{"model": "image captioner", "dataset": "photos of plants and fungi (iNaturalist)", "encoder_arch": "mlp_mixer", "encoder_parallel_block": false, "encoder_width": 256, "decoder_width": 192, "decoder_positions": "learned", "init": "torch_default", "residual_init": "scaled_by_depth", "optimizer": "soap", "one_sided": false, "grad_clip": 3.0}
Rows from block 4 of the text decoder, named by matrix and row number. Rows with one number belong to one attention dimension. Each number is 128 + 32 x the weight over its row's rms, rounded and kept within 0 to 255. All counts start at 0. Numbers have three digits each. After the name is the row's rms in percent of the matrix's.
# v: attention query, key and value (stacked) (decoder.blocks.4.attn.qkv.weight, 576x192, the v third), inputs 0-191
# proj: attention output (decoder.blocks.4.attn.proj.weight, 192x192, transposed), outputs 0-191
v.8 106:120158087134103148145090115097148163176137165075140134130085139113148115138134153144122119108140049186116150104146090142124123111138165126105154131072111141187182110081136106170199125122115173157149160151227106120111111082129115182166194139214053137145153124072105126138100127131166188062116086114115171108167152125144142116126121210162119124126112152136112139144134104075118116099146138093108171151119167150155138124151122198120119099160113132152145121119199128109182112135099138101065166142109112142072170158050079134153152139047146125117185130137132174123160100112137082136
v.9 105:164140140174136034069165106124096089105129120144073140143136168119126159092118176108090119153135132156137142163088115126113165085158067149153062122135150135105109138153125101105113151071120167115126116091120098170172091114190124094115071110130109065094079149161123201175131119078097106087154124169191077134118199141119118087175079135140075140146124136064141103127067073145164132125111153106143133117140121144070161118109129139150077201150103100143129165148117134091147169144118157090123104118108152123171079193135168120137088124144174055072111151153120078150078147152133147159
v.10 102:093150125166092151177121097099154118171118178148112163085096052069153139120123148144106164119067091183081160130080125098112113103097157143147101162088172116108136118149128149162065130115111190156130115159065132148129187123152162162193079139067128130139134180092093208095123107165160086162139118191104148154070178181168159131135183071113146136101137178091137126058151079106124129147152148148112132075100103100160156094115115162166175096106114114093114150122073160116143131087169147107128084139125154107168160108167182108128075127120114146121140120111144119124180180106115180143
v.11 089:103122092178092101098110130153159106128078110108186119106112078149081130129108110141112109177178120227146139136123096094167120117135093140169081103074179121148125128207135104130106102135133117157161147126115118137150086075090162143137109180106156106143136101093088147111133169126137076191102163134133119107148166100124111122068106180110107099066155142169143123140054060114126117090152117162134108078057105137112157058182094127034107095142074084149088108112130165113104099150104103118173119104074159096151078131151111137109109195190131094092145142113130114125129156148137101187
v.12 105:125069200055192114186134171153139162184124198133153151159118162163112130083063145129123123141122145137095148132144166133123143150059175150197129112137149112132107103124121113122050115120156046178115139126013141105107171159152104156127109128138125075070148137152053126095162121106106149065142130099140137140147104122099137088125120100115122134123159127170132120104098132128093136124085094123122066133119137103101063096110155122088161156099143135194168109097141095135084100092146116202099155114150128071108129088121099078154153120153094136168105110154149161170156175144118120078
v.13 109:166184113137146158144183160122185102161137104097145098096109178160155102076125129186112103175133093171095131139113174117147151116109078124121167174105138140156172119112171134195140111174147123190083131153186119130124145127174143123080118125116212160143152152148098174139148121079134066097194169157133129143174095079123192104166172062114146157107124093130126141108181118092124153113118132120143137083122114117117115139159124151152071175206137194086135101130091126157153127106113088131100103072069158128086100089126136123101152089146093122109097152113107070104203106077125081170
v.14 094:184133121094161094176111129143143088170088132160106137113137125091112087161185074113185188088087145088083125105151145089181106104150123132124119091105069190139145115118119106169121161133145108160107131142188109104125077139133127088104103120156153186232109112136135155137144098155164146122113113146161092108150093218102110174082099121167063136092049110169113143149143100120137146052132136134096128094128118108148156092138144112171131172126111084051159093101142079149105137090155127149123121131141130137063135180096157096113158157185098157086118118141112097089082143183161105081
v.15 094:131115108127100127093114133130161168180163199149107149145133133126071122127137169147129082073170131163122108125184165169098136127143110098084145115076103038179146135083154093194112150121148135103138175153171064144076114145131117124160149142179139150124147160087138103063135169114115201139134180140165082143178079143096140137150136117139129175082137130148102123151140114118105135141076137148087080099105131072149102119129117178143109166138136111157138110072156162117148077109085126136139073112124083111051153111115139060130132083115118129127060132123033135103179078099139049100
v.16 086:077088128103144161156118130122109141161133101142154120151150097090141099157209099144202077139162150056103054153123169132167100144124120155192127136107120118174166145151098137130116151127069084152137151160144188108079081120122116096116094118156102120179117098135149142154156189090119171143104136160180124173079141108173095101101107183105144100079093092123157131116106171115114115174123138172111066159110145138113126130076120074168108142099105117115156127109099174174121102132112160069154190101163116135163155135078048138076188123177107076165140146126166043147107128095115123141
v.17 101:156144113144099153095142132103129117125050113117126140102103108084166133146125162138119149139150161118140118113092158123145152156138095127113110080167120132105113143120181101095148096152144123165189104121113120083095127095145133104144115122156140130165156115199100142202070120144184123050144195173113120141145166183114147110146118105163091136068101145180169121148117181113138062052072082108158136126175146150104105110123184156150127137146119123082132059107119165136117087119087092183141082127078154079125101178150093176135111154173114144103166142077179227187131121135118070069
v.18 100:125117120128155060140118121101073128122073152191084150094114127104165093123144135167202175118094085092094103069138085085162119107134153094145117088097172129161151129121130077141133154139073141098122158139123135132126100125122128145169059147110112226164113119110135181114109125143184094125171178089121164125141135107132165046129119122101105121090113050132107131099142144131134132128144156116133046120105075088129119071121119069209145064127099136109086096129085164053127071146099112182075098119089122117096173102115088165125157095124151092104115089118092123173155095133121112135
v.19 100:111074134159158142070131124105143159148099115137155065161119121101089081116165089142139061117131108104124076125158124184157128100111140130130073084112111158089158152135129149199161076119173110139099153131146151116122120113154148151140172067133112061134161068099104160083139132098121119176162141162086120154132131044114144120147145075155118118145067149191119087090120139146155094082152157081158145100197112144080107152120101113136079110072129098104074109097101077180172133070131145134093201106138131170159134124117149099150115158181113097092162087095078080103091198128110094107
v.20 109:148107086119072161127105064144143095144142134157136110188144202131130189175133136091056132152137112175074128157102110100123123146171112161138116100113100154147193116170093110150176145131142163148136113158193132175076168092066096130132163134088101179063198141071195069096141156127157084163151143125093122151084131129083162173105059157127138146127148175113137159177117120151093140102147152116143186150129137164170172110133110119119145090100086141074186144134116156113072134117123158120131127116105121127112121125103117197190110121145076070146142130175153167094163106168141171121
v.21 100:121132050161112072162126143156128131154103098145129148112139123157152122135084099090065168089134147137188187098097161133181153179086113122117133102163094153088110166148127124171081104066117115172103127136122231146136128152129102108103135079120113080132142110169138115125082187149126116199131164125132119117188100132138131169115118166121150127150139072127134189161120132175103139144166105182148127099168106110120153141116109126087107115146182130142098109137156124196055102079124101148087081115123196118161141112118103133173168144130034101157090142115148191140189126077204153137
v.22 089:191148135114122142139135146102089154135148066148109096093099104108148093089143148124148117181096115120162104161123081172097145127085130130123157115146127126156129193106137173137175152145070181176082118134159121097175100085116115125130066127181149061097113093116088143080174147155128161118152110112172149111149127127088186138145196186159116128159086126145094117106139155065125085088139083124110096146168163085146129117124145193140050115136130107098175131101135175178126163080162134138113109125113116207106160119093085161066117104181108125148160160185129088108105159032080154151
v.23 101:106145151111146078208129102135079097128130145137078085117150148092100118083080131121132142133099148117170128141183171133075133133149112161169084140188158085116150177117099080133073122142110144167096061134095157158115176068145084110128167110095088160098096155180096117142182095102103092038122153193134117142123134148153100122178096132088064121133088102158150123168101186082138123121124153143119183112062130114199115098124126152152134159145129146068103121148129095151056131156120113099109169115124110125147094117080111165138153075118103170138119168123170074103150164204149162097
v.24 090:154106150145092182143222180142115165149095106139124080075100139139111161128111076153166120126126178123052142133167138191205027157151152061092175138131142090148063155120144137104159127080076158093075149194119149115094087151128153124151141094173148093176145118189151098143151111096097180125170136139178123096138083104098141150154094133130138160116112140105140118093184093074122110137130171083174164158122163073138113102077155104119166119111081101120115131112146091174151094132092135128144131155155137131106170072163150124122168151157143116113091153113143162172076097132128129109
v.25 094:116110158140136168181138106161098100080165060143100113184061130144123118154126141099163152116141104147118187134108105158122145124081169123117151106054082163094145115186110135094169066135091156117109142093083120128065103141126105128083115096134101074116164166134109114130101113096146107057116072167085108061099104129103175132071105168106140139122104071147113167121149107141162123144143113088140102084139051106150085107066083055083095134142165102142109196057162154149136101165125135161108185151083115098087127149134189157168146115166100120101115122118100146099148103112120179091
v.26 099:127098054098123100155130115122144142187158163114088179079101102187141147139184128159169135103118131166133193141094156132165170132120123127091138139110120134158096174130113112145157101129133110117113138208176065192128115114186140166125091113146171158159151127130155144152134125151137125156135117118159120124185147145093128174128176106122133093138098109125134188100170069118119141081156158127097144126085163084164185158118127178170110167086112164109178096119114167113096145109158141164089079096150124145085098127185081077114112161148131163087088074097108255138149070113105105080
v.27 095:099109125145140088119154167117164136145223135120092179177200114121118158108144127100094177133120165164185099158085128134118164101145213148114127133146131142082096107075150127170099127101189117101111084150106078096203104192170089096126105106124119091096112104092145061130180152102091114114148096081156145096097129126158119137121160087107117140173097100141110134132110128160148161128146112114166145169149194151175080094106179114149191104139149095130125119133168104043085106142179094129070125123174192154093108137155136058107129077157131100148106131094096165153119102109119093143
v.28 105:147126165204173085196130155123138122106129112108094165166131116105123155149209161180088120145130161143123106085130140120148102080149175128110129107114121135181100097104142081147092160156054120116146182098125073144114125165125102209147114166134180185150145184101107127128101147138168125098130099081151194177091126148151143121084143157098044129119099127109117093121082130100135158079084141166199136149111136079118171132128110088168149166112142099138202128126095114060177161121141120094156084139128046123164131117063166176118186089123157126139139111114136123137115116118173150168
v.29 115:156099099170098136108100111106124132159145095139143124102129087166087200085114119151087138142102068077159124125107089126126116159155174140102168183199169132137072144104141161103105097132195117171106063157146071121121171188101113134149173155109098155106144133096106130171159125141120100123080148117118164156100152126134129128180188166152138171160120169125072126170108180136128138121178159130145135167155119119178146222135189121118157077099126171117107164126171147072153077100137123135110159139124145143174111078149129203153105087145129130178122081118213108139163119145110166053
v.30 085:090125159129120151144085109161142129109098116141149045093112151110100099140141129155131142125113144159098141087108061144079063157113085121100152115162076142110104168141157145103106141164145073071151094050065093109106131127165113162120201080134126087219147146062136132101110141117099131153110048132151083140111144115172098170125098165082107109140158196113130160152142097158094120067168157184117173087099127146133113142175130080074112085115097106123121127111100093131092127147124121106122153141055108136115130074121150090107079078122109141133126115118150112076124126200162084054
v.31 099:208137137132173201111133093136100104128097139104165103093122154132112179173093140155161171122150117107114156124134143137084174126080135074141090125131163139106119126138122157141118087113135080108206105152178063071100089151164096171098076151137150162195109111039109134146080125121111105078158121157100134125100159116098130108122121132123133126130184073130167137134091145136126136125099175119187119142123123141076209123168129071196105087123130134117041051181095142186186110113140153093118045132137124137125131125138078143159125141106116153105102198140114114087118101157140144128
v.32 101:139069130143131136105071191089116161138154151138107103083112065109142158089150125111165158157194136092097146115122150106105177119129069100141126152126130121181123076083124116104116133176190114110078095131101115113144110148166085158116115080152091134100092112090136129120101063089177170093157098080086074079154150135158130155117154141144099184076136122166112114153126091118142191124202098155094155133129192133164112091170168215104176135118118077136159140119214175119129079172168125125063157102102153078149119110074122142129098093105125143140135122131133162122128125171066095132
v.33 116:106151139055160122138126125223129087133095076180170140085159108131127097144122077139209113130151149131111113106129136145099106154171120201086149151078136174058124114119132127100159096102081125102081103103103145102121081078106069088158109208142113128107115091199160115115102141162160154094153104087158190082109147151156124184110111150189181128114176146063157095127182105118124120139147059103137130116113147168144083083125141161183103093185071125145113103168135161140100100132131131107174161137143138171149158110148122150091127122121128158147146143147144066155095085119091163102
v.34 103:085168063190041182143105102099133088094144067061077164158113077087129082142116141141157098134150135110152124135112107080148140153125120176104138114114103135093085127107197110111126098143113097140111051149118119124137122107154090123131092120123077161148116156092112123167076148109156149120074136119140120136140107134100154140145222096110160122065082127137143126126167093064056127099145105145165152117140063078114146128121133144125098066100168097091131161105150215138123131099113128168120165077135112061078129104128104153131111088086149150095082093073091103116130086079089128108
v.35 095:138195084108117106100151120141087177127096129138157157118111177086116129091127108125109122166112085174150169076108101087033121108129155074129104167103154129208083186114132170141135157101127138116164135135128155153086133097175146196136146119143124109097149074120087091099120118190161099130173133076103196133088139133138166171177148195112160113113125131135110166173126133125170141157068141137080110077098121096104111143137067141107102138146114117102148141116070131111131075152104069106157093124118120077116189104069144183093127173076122151144168215169142134149113142107170105156
v.36 101:107058090155130152129189149103058120085130147115143158164170096066144168160194168126126130113074194091158085119159123174116125127131108091176161117122119116090079133155105072062107106131125128109147079132116117110164164158149139063129041148157140083119105177126171080124095156106118121084139157109209128114115101087166061080145108129140152089103063059105120149166088100126104133096167117157170154099160165159133057155131139094202141109148152174118101152130093109110128102128103165097106125143135158106098098165117115157119113088111148111105129109158135156110149101107070092094
v.37 093:152137144157107120131122146094206139163128191073219081132117139144130134129106110140112153218121197159118126175157070113114067155141117092118115151124085114136117134154149177114099153148165120109069091096099145108117161105114142111057127134134136120083122197112193115108135167121122126163189139100180127138073072109159165129126081081089125120131114151123154155047167089131150149144133073137111131186156086143066105121115129129121099027113108093182097132102084098134095167133101121130121118151070092138096054100078117125177091116111102135136130122129099138112152140104113095164
v.38 101:146156096091174098132147126091161153158145060129127133126179132096119063120082153128163107061127147078129195140123142129167102086127133165093091185175186158134160205130139144113128098158123127145148066098147190172098180145163122101135109100111196125110121058167139147103135126126135168144129140066143114164195164113147077138155123152184142101122083148103122115141149105120182152152128180080077168135117146147150148197175113121138143143197108128174120098146138162140171137129122168132089112095104059129172105123169140103107088102129098185148120106066126139129115174060091144097
v.39 109:136175132122081151111199078134070154084188126106136174125146137187160117144151095123116149124148086076183153147133151157192174149162113106178137144124172100165146160206058128105161100134157061167151138164148155128118157141134134132141086136132130096089116122146137053108102147180213112135130173132105193109100154143140128067119124140055135165170113150160114135141162101132119164155108124164169142077125158121125117108122103138102158107133182079160144115137067078163090121132171102078137098126137167141102131115112146120108132123163020146111148115166144133029131114142140125140
v.40 098:142194172153143098156113134170137104138150106121200131157090134190114151141137155120123148109147159130113129135128103131136175072118195156113152090154153156170085136107114121191141136163054099104136101180177116163121159184124113073074135163148157153181134124138124175212135155103101047074127110121105090133157152109094148163141122154178131171142196091153156082154083091174144130202073095107113130175137111121096171169140118167184121120134148132070105162146120135209148156092104168114138154133159094138140085135152144145100155118148120116158146175147062150156102147129068126154
v.41 099:198121103114133139118122115181088157148132143173169152125127182155084118132106163091135136085182134136079144184168134101151160112100143115130149116145080140141105096170128190144084128103120182139117136177136121156093148172131158097082099110151141109128162137191117134141149103086057105084123163114143066112096076134102099135145133096122161174157142090166127077161076153159116130168125157165104080104083087097099154103147128124114131122178180183130133175146142135121107115136084117145135195098155185161099125141141139132145074156172092127122097165212065214090200169170078126101
v.42 094:097165096099180057133156128103091116093135116116162198131150180138078120165122199103052103129053151147122174140102105098101139092121097133160078116113128126131139140120068085135164127136125169175142145144133102181153169111168114136127123166057129144124119066098098138150129135142127116101177153078130165167100148129096115110135108143096149144140124127100126087110058166141109137120144166065091121109143145208167132142178080102122167142129077097153109127176104122118148169111145171152106113138142127101121176077177126149071115178054073123086156180104084117185156135056105145093
proj.8 103:104134123099139153137201147115130107150159115205109112162195118154153138153172108132172197157083136103162112108087154133147147147142180091173122128155117121131092175175123112099096138141141140144119143136075188147180096188127144111146038119074206123122164148157139176157138136163088080170128130145192156125100095114144132104136159069100131094159125118117115118151151144186140157169150118108147065107140111118135074149109103147138118124116184115145112126042103142102106134129119108157167094116166209190180051127174157093110088117127109102112096079093098073125141167115121151166
proj.9 097:131066134058130203144129156102151164161088147107126090112074077165090106147122044132206105160134127128148118136075137157135106138112143135166129132153098130107103119066104153136101071108114126118135113131139144110123175153102102142123182142142127178144127150089117126157167145103186136141172135130065123102198058081140116189099145144143089072094132131179123145194172179076135077112111153151106108104119122120162130134087177148112132060148138097146134111126127126116098064180139103165159113117144121072107129099123071203081143128159099174141156124144124181088128069130142085065
proj.10 090:184137189066135138110141167218148183108090129089150128151154194254117106126161134086140087113155151106176136148157141081118184140156071125116138142169136138140109131166142115118169186129109123119154166122181124143133113128154136119095189082163166091119145127118171119118105166120073159118106130131144187137164103155093124124132061162132170123146133174149118109187114139115106114152139089141130137170192165098094130121151140134123096143134144062154117115085166164141127127160081167120111214110106118114035069104081103172137148070148125101152150154125143123129125090170135147112
proj.11 093:124135189107098157137173100092120081109137121109063159119121137081140133063167179140181121110110135101120115151051126118114127135126148114155139154161122084060139116100109152119143202180046157128109119189160119106093174137138150141111104080139126128103169207157184132110115088119126162119133102149145126103132112125127126128222142079123120123147095173115070124168151185142136162158137177128118074104126168099146078178096162127177157123119127151063181153100114157112111105129142146127099133121163102170142165127098103149162140057105077076130120076083134160119114053126100052097
proj.12 103:124176082150057126103081147129134101076120080156109084098132132109178116155160143119104136071158093098091163131078069092130150137181134135037133132060153113103107174115122139173198127140105160061159131112188079115159102098103108103077137107169143154146137125117178088186134142114113111149066148141086118137147139114108145105106144177128149148089128155100128155140138122150109069141151135177095183124101071130183173148201138088153063111142117139085141146151148184105164131199131131079178115145085118137123132158165150146120146095113163139098107115147116143131115045148110121196
proj.13 116:069079135070074118095097104133052124121114139102100125139155106123085174199092071122154164110125108076150095114103101137125043141152111139124092076129115112156085094081079095065124188142136122083146121126133148134115161133094129133154107130079061123133090137085132121156091106147105137151071086140129140109156123153112115137126086184109086088120116140117080065147072141187131079124132091102111120148095111161142143096082072075152204104107146096189125135143119137056146135135108155152115159157131094143165151182153078106135078170077139100110123093135116171122089146171095156074
proj.14 097:119143121192114193098107109093136178094165152067198188159128106180140139107075108188135111134170135147149067126153167161106141154190137150117147169154130130104137136181159129108184144139179144107141125122103160145142202157074153139173120153109091088130150178120113127102119144138131143133121123145157134165111150092136125092130174130109199137178128112121118075085093215175105120175141108105152123174127130172150143183119151143059136085127182189172137111172071155120120178128104144132141154170131173181145154103176096105148123110078127098124163130142163201119169125094125139189
proj.15 100:133152118098119142142170162149075156153104108148184134152110174110137136159144107132146140183106099130142157138132152149126097164116092139182129122160190186134101128158121198087170151128128133147140147176134230137184139126132110136139122134074137110142153164117121171223128114157131143171105126127071103150110164100161169142106131151136146132162129122130187089101128186166157151128152107155163097185186160137113128161140129080134102123120133148161160167126110125147104210158159141111082181129143158156195172152119163197156135201212133132173156189141159124137123168099101213157
proj.16 092:175209125166168111125164134169104181086129148089129112123140144214136096071091137063069183136133130140076167128172095120109169119124173084100123107170147165106142105126132139166144078130088151072164100151111115136188125165133120127121141153100120170067134157163196077143138082134150142098132101109135167106111130124125148140160094096159127147174113154166093159093115110135166196119093131090126119103201100095162117146164123106086115124138127129055108148161196080102145140160165116174124027183115117138159091110175188134159151092121109166108113157109135178141112125119163113134
proj.17 112:120119102103155106129085114151157109115202115103106144183125106133135124144125098100120089066115064136111076125106119116144074105119133105150159126087088141114122079142039132129149153101096128167088136130148144145114136142143147155107166118087183169089093143060114171107167125127090126177118048106127136120153078136086094166114114112075148094174167109091088142134130080133110175146123164116104123201067153131171155192136112105127111120095128099160106108129109092113093170103137144105086116166146147213092166106088165043153158158097165141150100136220114068088144146132134183162
proj.18 104:146119168116081126112120149131165151145186128109163057126129115149132120138104116089079093134135131202170122148121142174136087164118074137157136106162044151076097124133101132127115144111139097125130091102138116145143164159173176136115191119121141033081154098094090103108195144109048140142147072128106103148120119162090115176132124118121172145121146194101139120157112048107094146095173096128180164130094150134144149150150059132027089156080132135145138149152144140187099181131107118100139155161196141161145112129113131121092107139105090208143164158141129121064115147119160114163
proj.19 103:140156098119096084185161114153120128181133151136138175109125126123163191143121154086093172142138139123078127110147133075103114159134087090112118092129138074151095148081118136059115126144122124099140136134054128094116148131074088122123115193136115180160110136150104122160104114155134135108118128115164145114061223186131111091119142161072108131136171038108135176163094129121102172150124132121077109184039145101126078068145068104109174134165141113133195106139160147124081097137131093123089090134076118081111110096096073153137173095086077105139109148160177144135155072138123122169
proj.20 103:172131161084141141153201151169159175095127114100120162137126076152150077101143136187207177074129159118159073088142172122142132094136138117114135167158155147118102111130164123082113095159142099135138168122152131120178108191158156126154135147167165118168064128180049108115145116116094141096126135117154151102159169147146074143162117112204090104127126088136127080142162180157157150141109111120102126143115182123117088178141136085165153218159172070118056089098142088130178084162111124155117155111174111100184122185110133055114143140111161133139149138117133131164100174145083098148
proj.21 104:156107147104178142084163100060152190068137123095132142123113092104089117068136178168140103140120167089097081133142118119074065079102148112145090164170133075110105112104153089099112152134111072146164116119105079102109131132106141124153107178110151124083106118072114115099148143053160109084130097108135149133106188125154107117145089120140055115095120149151084132113083118090149077075056110067114073180106113147145144110107129120151113108116096090133160133092092107115171156107129050135130140135138116087122089116082155091077087104158195065115116112130101058108071130149063118122
proj.22 099:075091105104128098117162137137174125108114127086204139131084138182136163157151115151093216124147080082129143153136100075139136150208079100184061181089132127076135090161082068080103126141140118116114118135100113153114160170179094166117196135095113162165141123126142123176081145108133143131101138186059094137128133156164129105134071078089126113142149117125181149141169105146129101137145147132140130098146107210080100144122110164103141115134111128161090182118165113065112090202140143125115098165143140088118071106141104096180139165097165079122101080110125151142145116172134071115
proj.23 097:179077090137083114111112115119173150178119102078198125138090112137113139132144078114109117109125071109136063101040108101134106102142127172097193099095103145114073096148193139161155140157156132096183152111078108098104103153130158142154102102151163081156150141140167097140092121103163172193134127117105147126144085107119140113050183115126176174180140125097155098113118128192122082062156110162108124132172173163081146148098134138153087105098248100161147129100127123117182124114123141152168086145125157068139130129151140111138123162093165084168160116108098168140098160102122139142
proj.24 100:141154086146118101118069140096078105104195170151119148169144159108142113167113142144119148210131061160169117099175131094098203117143127228122077068136137142096148115115194119140093056146185085154154120072091099137116134092113098109080122177080121160036105138070152170100095127160138074123120133114114127157182139132149109140160158100110148122102158069105145118153108150171135149110112100114120142170110136121096121204159091159137091218138155164102121146153128145117114142132157096140099133162084153138164116110075127127141054105129091142146181140126145115096127134110104150148
proj.25 091:148125105114166112139138192090194185133139225149122184087221106136118114129150099149075108157100139147164127152151119126160128139132109172150152145178133103162110141103093146113130131177153129131134088207168111107191124087081133098163154186189184169093134129126153108105162089126143123154151166073180070133155138129127085136196104117194152161145124147092115118127142130147128126120134111171135134177103139147121115149183129172178188099173114160116164081166138163088129166066129125075139146117126152154148158133089042125071111127136174088147096148157153133168158145146135137112
proj.26 109:132200110107142124098135152102102114093077102100155127149134143076121119086104148146154129187177148105117069127148113111085131106197168132113126137155174091083164141163169119169132147186135174103144149079096159080137106118081149113184172106129076111168107157136100105106123194154106121125112135097129173135053133131163154050106109172129147105125111139161120090174052197124163076166117094143161127126144084157117150130107143085156061109141159121120096171114143175146189135194069097134138192162098116123143123155096165122141136093116147067121184190107137086156124165118135158165
proj.27 089:135167146121133180135111128164141095036088125101130085123099156119176153120175077138157076101160124103124164106193110138128094150095116113137123101137132101144121164162111180104124174123099156108107202088196140159171133129107108142126127165103152190169133143178157136173130117191102184162102171124133139163134142141075148140144140180156121108088154178111173143162184151093129102140117168142185058115116065103044170187115080108097108122143149138111126132171092130121183162075176157161189092142107144134133187129152140205095171169125118100111099134169165139119143123134136124152
proj.28 110:104121111083139194106092151114054112102095129106153121069103091124125078120116075132170191135112122167123138170124133093118181132077070173117160126159132139122123133151140164109126139120185153130116155139143115150160136126134157099125107097149094103186141126102139138148113101141065134138119135164145082121159156105090154111111145094164211155158109181189161113104157174169088146239166134144051095128128118153125087092120134176086100080132122176111106103089150156182114117169133200159103175092128163156153073114182134086120068156141099135134134186138103119119155154184100179109
proj.29 109:119133183092131162130117186173128091130123146117069148125127133123156080153134177099147154144168133192138109138131171169107125110132137102100137068081124119110207137133112067155112156139039097086177236084121147121136122090136181093140091122106154114179097135144150106097088108119181098140205172133136120097123130162097111148129079103141111070084149125142170108136159109111123160137087117111105134137106108112083123026133070119151120183138130094134105092101124111172092155140093147152103088125149085076140132231097151073133172146117104146082144143153107126128121093123141091156
proj.30 096:121095108084126072129149113093137072081101130110079165133103139124135093082120136071106082119097125109114100111127123137119117091111106096137117106104113089145095085116079066166137136088102099067069108123194168135093069115104151061111072129099126106091121054129138098140096109111091110071126138128117162095088116119103118084106131076111111120127107050150086081119064135082103142157106084083103131145145148042138129105127111123163132132079124126161079117103112145125163097132091142097163086067159107078101073176077106139104126118114075036166139085107079132149129100076107118145
proj.31 100:074170145128119122134124160143128153093148112185114166143125105115133129098103148122133122113135086137131156145133127167217093158186169115140184094150078120125150150108116125122127170148159169128081158103143185152127173133109145078150219158148129160019123188184121126149122156113147145140072083136161102130151131121159142127140143160113161128192143181139118099159133141113119162181180122142059146128171125121188099163119165204085078115131152153189190165123150069080101124147140138166117131122178130123141110190113150065121086115139168104172145075138117078188119115138137095106
proj.32 098:126170091079125086116129077172116080123075124119129148115117144158163130121180165111077102174093119121170101108101118130123077129157154129164166074120098129060129147168071170123133131113147092136147150096168157187129149164084145131082127181148160146131123111158114128137165197166169107162076128122143199117087118144098120117165139123074158048167147110064160122125118157140080077078106134132149136143150116073105157179130102065175066177126109145115138116124072154088093115074081067086165094137156143116100110137135162140104180185175145122109072117147128114159149143088178108167
proj.33 099:168124101193124151131147135061127184148193171067075095141144124083123150137151128105067136070096107126164160120131156094131118107110095059188133115155125095169097111169121129153113161145153075092146138121128124143161154153144151177123121080090147144112119149115120137128176123115122114142132161146061146117141097086149169063123124060044094110154041122128103141108072120137159118170158180144153098085178131125087142189129105098083108104088170143083169157089093114105125107167139104140112091157130141025105115160114137096119160139157081070132163121092115150138132130086159088157
proj.34 094:212146115066159059088138103128135200169103187206127132109114148142105119112114119113121176120088098169103109140154098183114080113142103057099118101094138132126122104146103126090167222059146168129164201109180155143182154145132163139162145133100128131167163057152128118114180096139107132092181090112111123118118131126149129101127029120134103150154148180129110105116112151165187097136128157103108122163099181138119117098195151120147115188132131110143119116156109076119155109153078101134126119057126136151127149191075170106082151137136153123122096153142129106137148147137100179132
proj.35 101:132106156116145176187101103095115074142113123141106108156138125181148126131093127102140136167126151113101092121108081173162134118115123134173150076114115144075115103121159088082117135149131138121096163126082093143136135153078162074143111112084126163122118164093179072119087100091065159112140091198172127107119113144105117159141077117184129156129057112159184018106136142145087117139141083126127083160144093116153124137154179121092156165099166138133175118138189159135150162096091179115110088090135132215165081105129110096116133068125157105117059057104083121096123147162153159061
proj.36 099:094208150084130083117073114137185147170138084157128060107111174146115079069093102126101142088178142157057182157179142100140092143113130160116091122156142099138168118104120180137106162096099172122142155153137144167119102147136124179076186115114066154172107108174146147170179087152113160149136150137047143097091137139141215123095118109140081112173152183096133141101169097071141179109131140071117102116120113105143126086173154149091076166128099097109163120175136092119131145139145126111204125127108103120145133112154145148093136173112134126128118139117097082161108168135137202176
proj.37 082:123147152119188157139166162160061113100160097131028153124107143166093150074134132083157095109139121114182126128072141073125149111138117176062131130107217091169108126142139086128159116105090103179211115163108191156127089154098137114141130115119104160169116120148109146106095055101124106084130129133078183056200147123122109128127145104165119121132128164170136161171105109116132097131113177084126131094131152102118112111168086106135159158130152173155108106185164143112194064168144163127119161104191142066181170126172151109099132158132139145114130143144160140124119074129181137109
proj.38 108:136147129183097158106132143129112093131119150186150173125100151110160194119199148151120170189135141177176097122154081125105147161123172119150186103087130135110158106123126123125115189115124158092145175136065112122140085149106110157088116154121112153169210116116105099164115111116163121127154140126121165087112139163166184092108120107094154142127191154166099125134136152188120135138142112158172129130118143107140107077093159088187152174126131169156151190085144118153136120133182032123192129142134218120074145150120178164137142129087081120155125153182073109158125033160126131162
proj.39 099:094093139129127134113099149143152096133080114143128086150103118079076192120177113141129122121111185173108107073140085138055112109100132128075129137100121108137039087073143136156092157185114192099102149102146131175135145104175122109103145134071118171148136064122103153123093136121065100145117119168169050178160123103138121123110109193126130128113185119078106118119088103166119143090129139120109101168064088131123128142133162140153095194146091145096138109138147148101112149089093157146073145152162056184128111158127165101171159128067220157158080166119112114175116159100100154137
proj.40 092:122066045138139144135160154128127106108127131151077148177158109126153139137122112090169117160166114169159093136069183187104087161120091101155065100087125172091172126160112100102145185052168146146131171052069148109129122084159142120159127122093094120067103114144095102081109098137162156188082153166145154119151131148183091089125163163097130090140088146119089123150127150148092109116127169201149138121115138156161100119132140113056132092131106133179164102146136087084118126140173117178121075089143178171107161130111088117180087114121225114105137127134191139111153137141119132148
proj.41 086:123141122120077101139166137101146085139098139121074093142139089116149110097166128154169059180127114132142126083143162172142099153161076155155083137139159108131148148111107076119134083160092101175147139138167129108114134098144059120082194125085139177114131075141096123120108209137156157151152125127058169151149083147168121146077160164125099089178078102098109142133175085088165136089142088153191137151187202161099046139143162161164108156074131069180112111103119079150110127118183112158133092145089088142151146126142083138079161137121176144148161111124108115122076116089180107119
proj.42 093:120118145111100170127110134166174133154174141181085083143116039146174129092124100179177161129212099138156151133127209127174104153089170114160185136137096141119173130129153175118049138128124101119125123083141138093119119115130160103066150119141140090110153155148139136102124114114138113134053113163107121145160160176149133128124160119161099105148110115109098110150242120140122044148098078202113163068136096118141125088065167139129103106165158173098190131100110117113111074110138091162159107128115079120102082144113114086124131090178144127134175095115121136103169104173153088128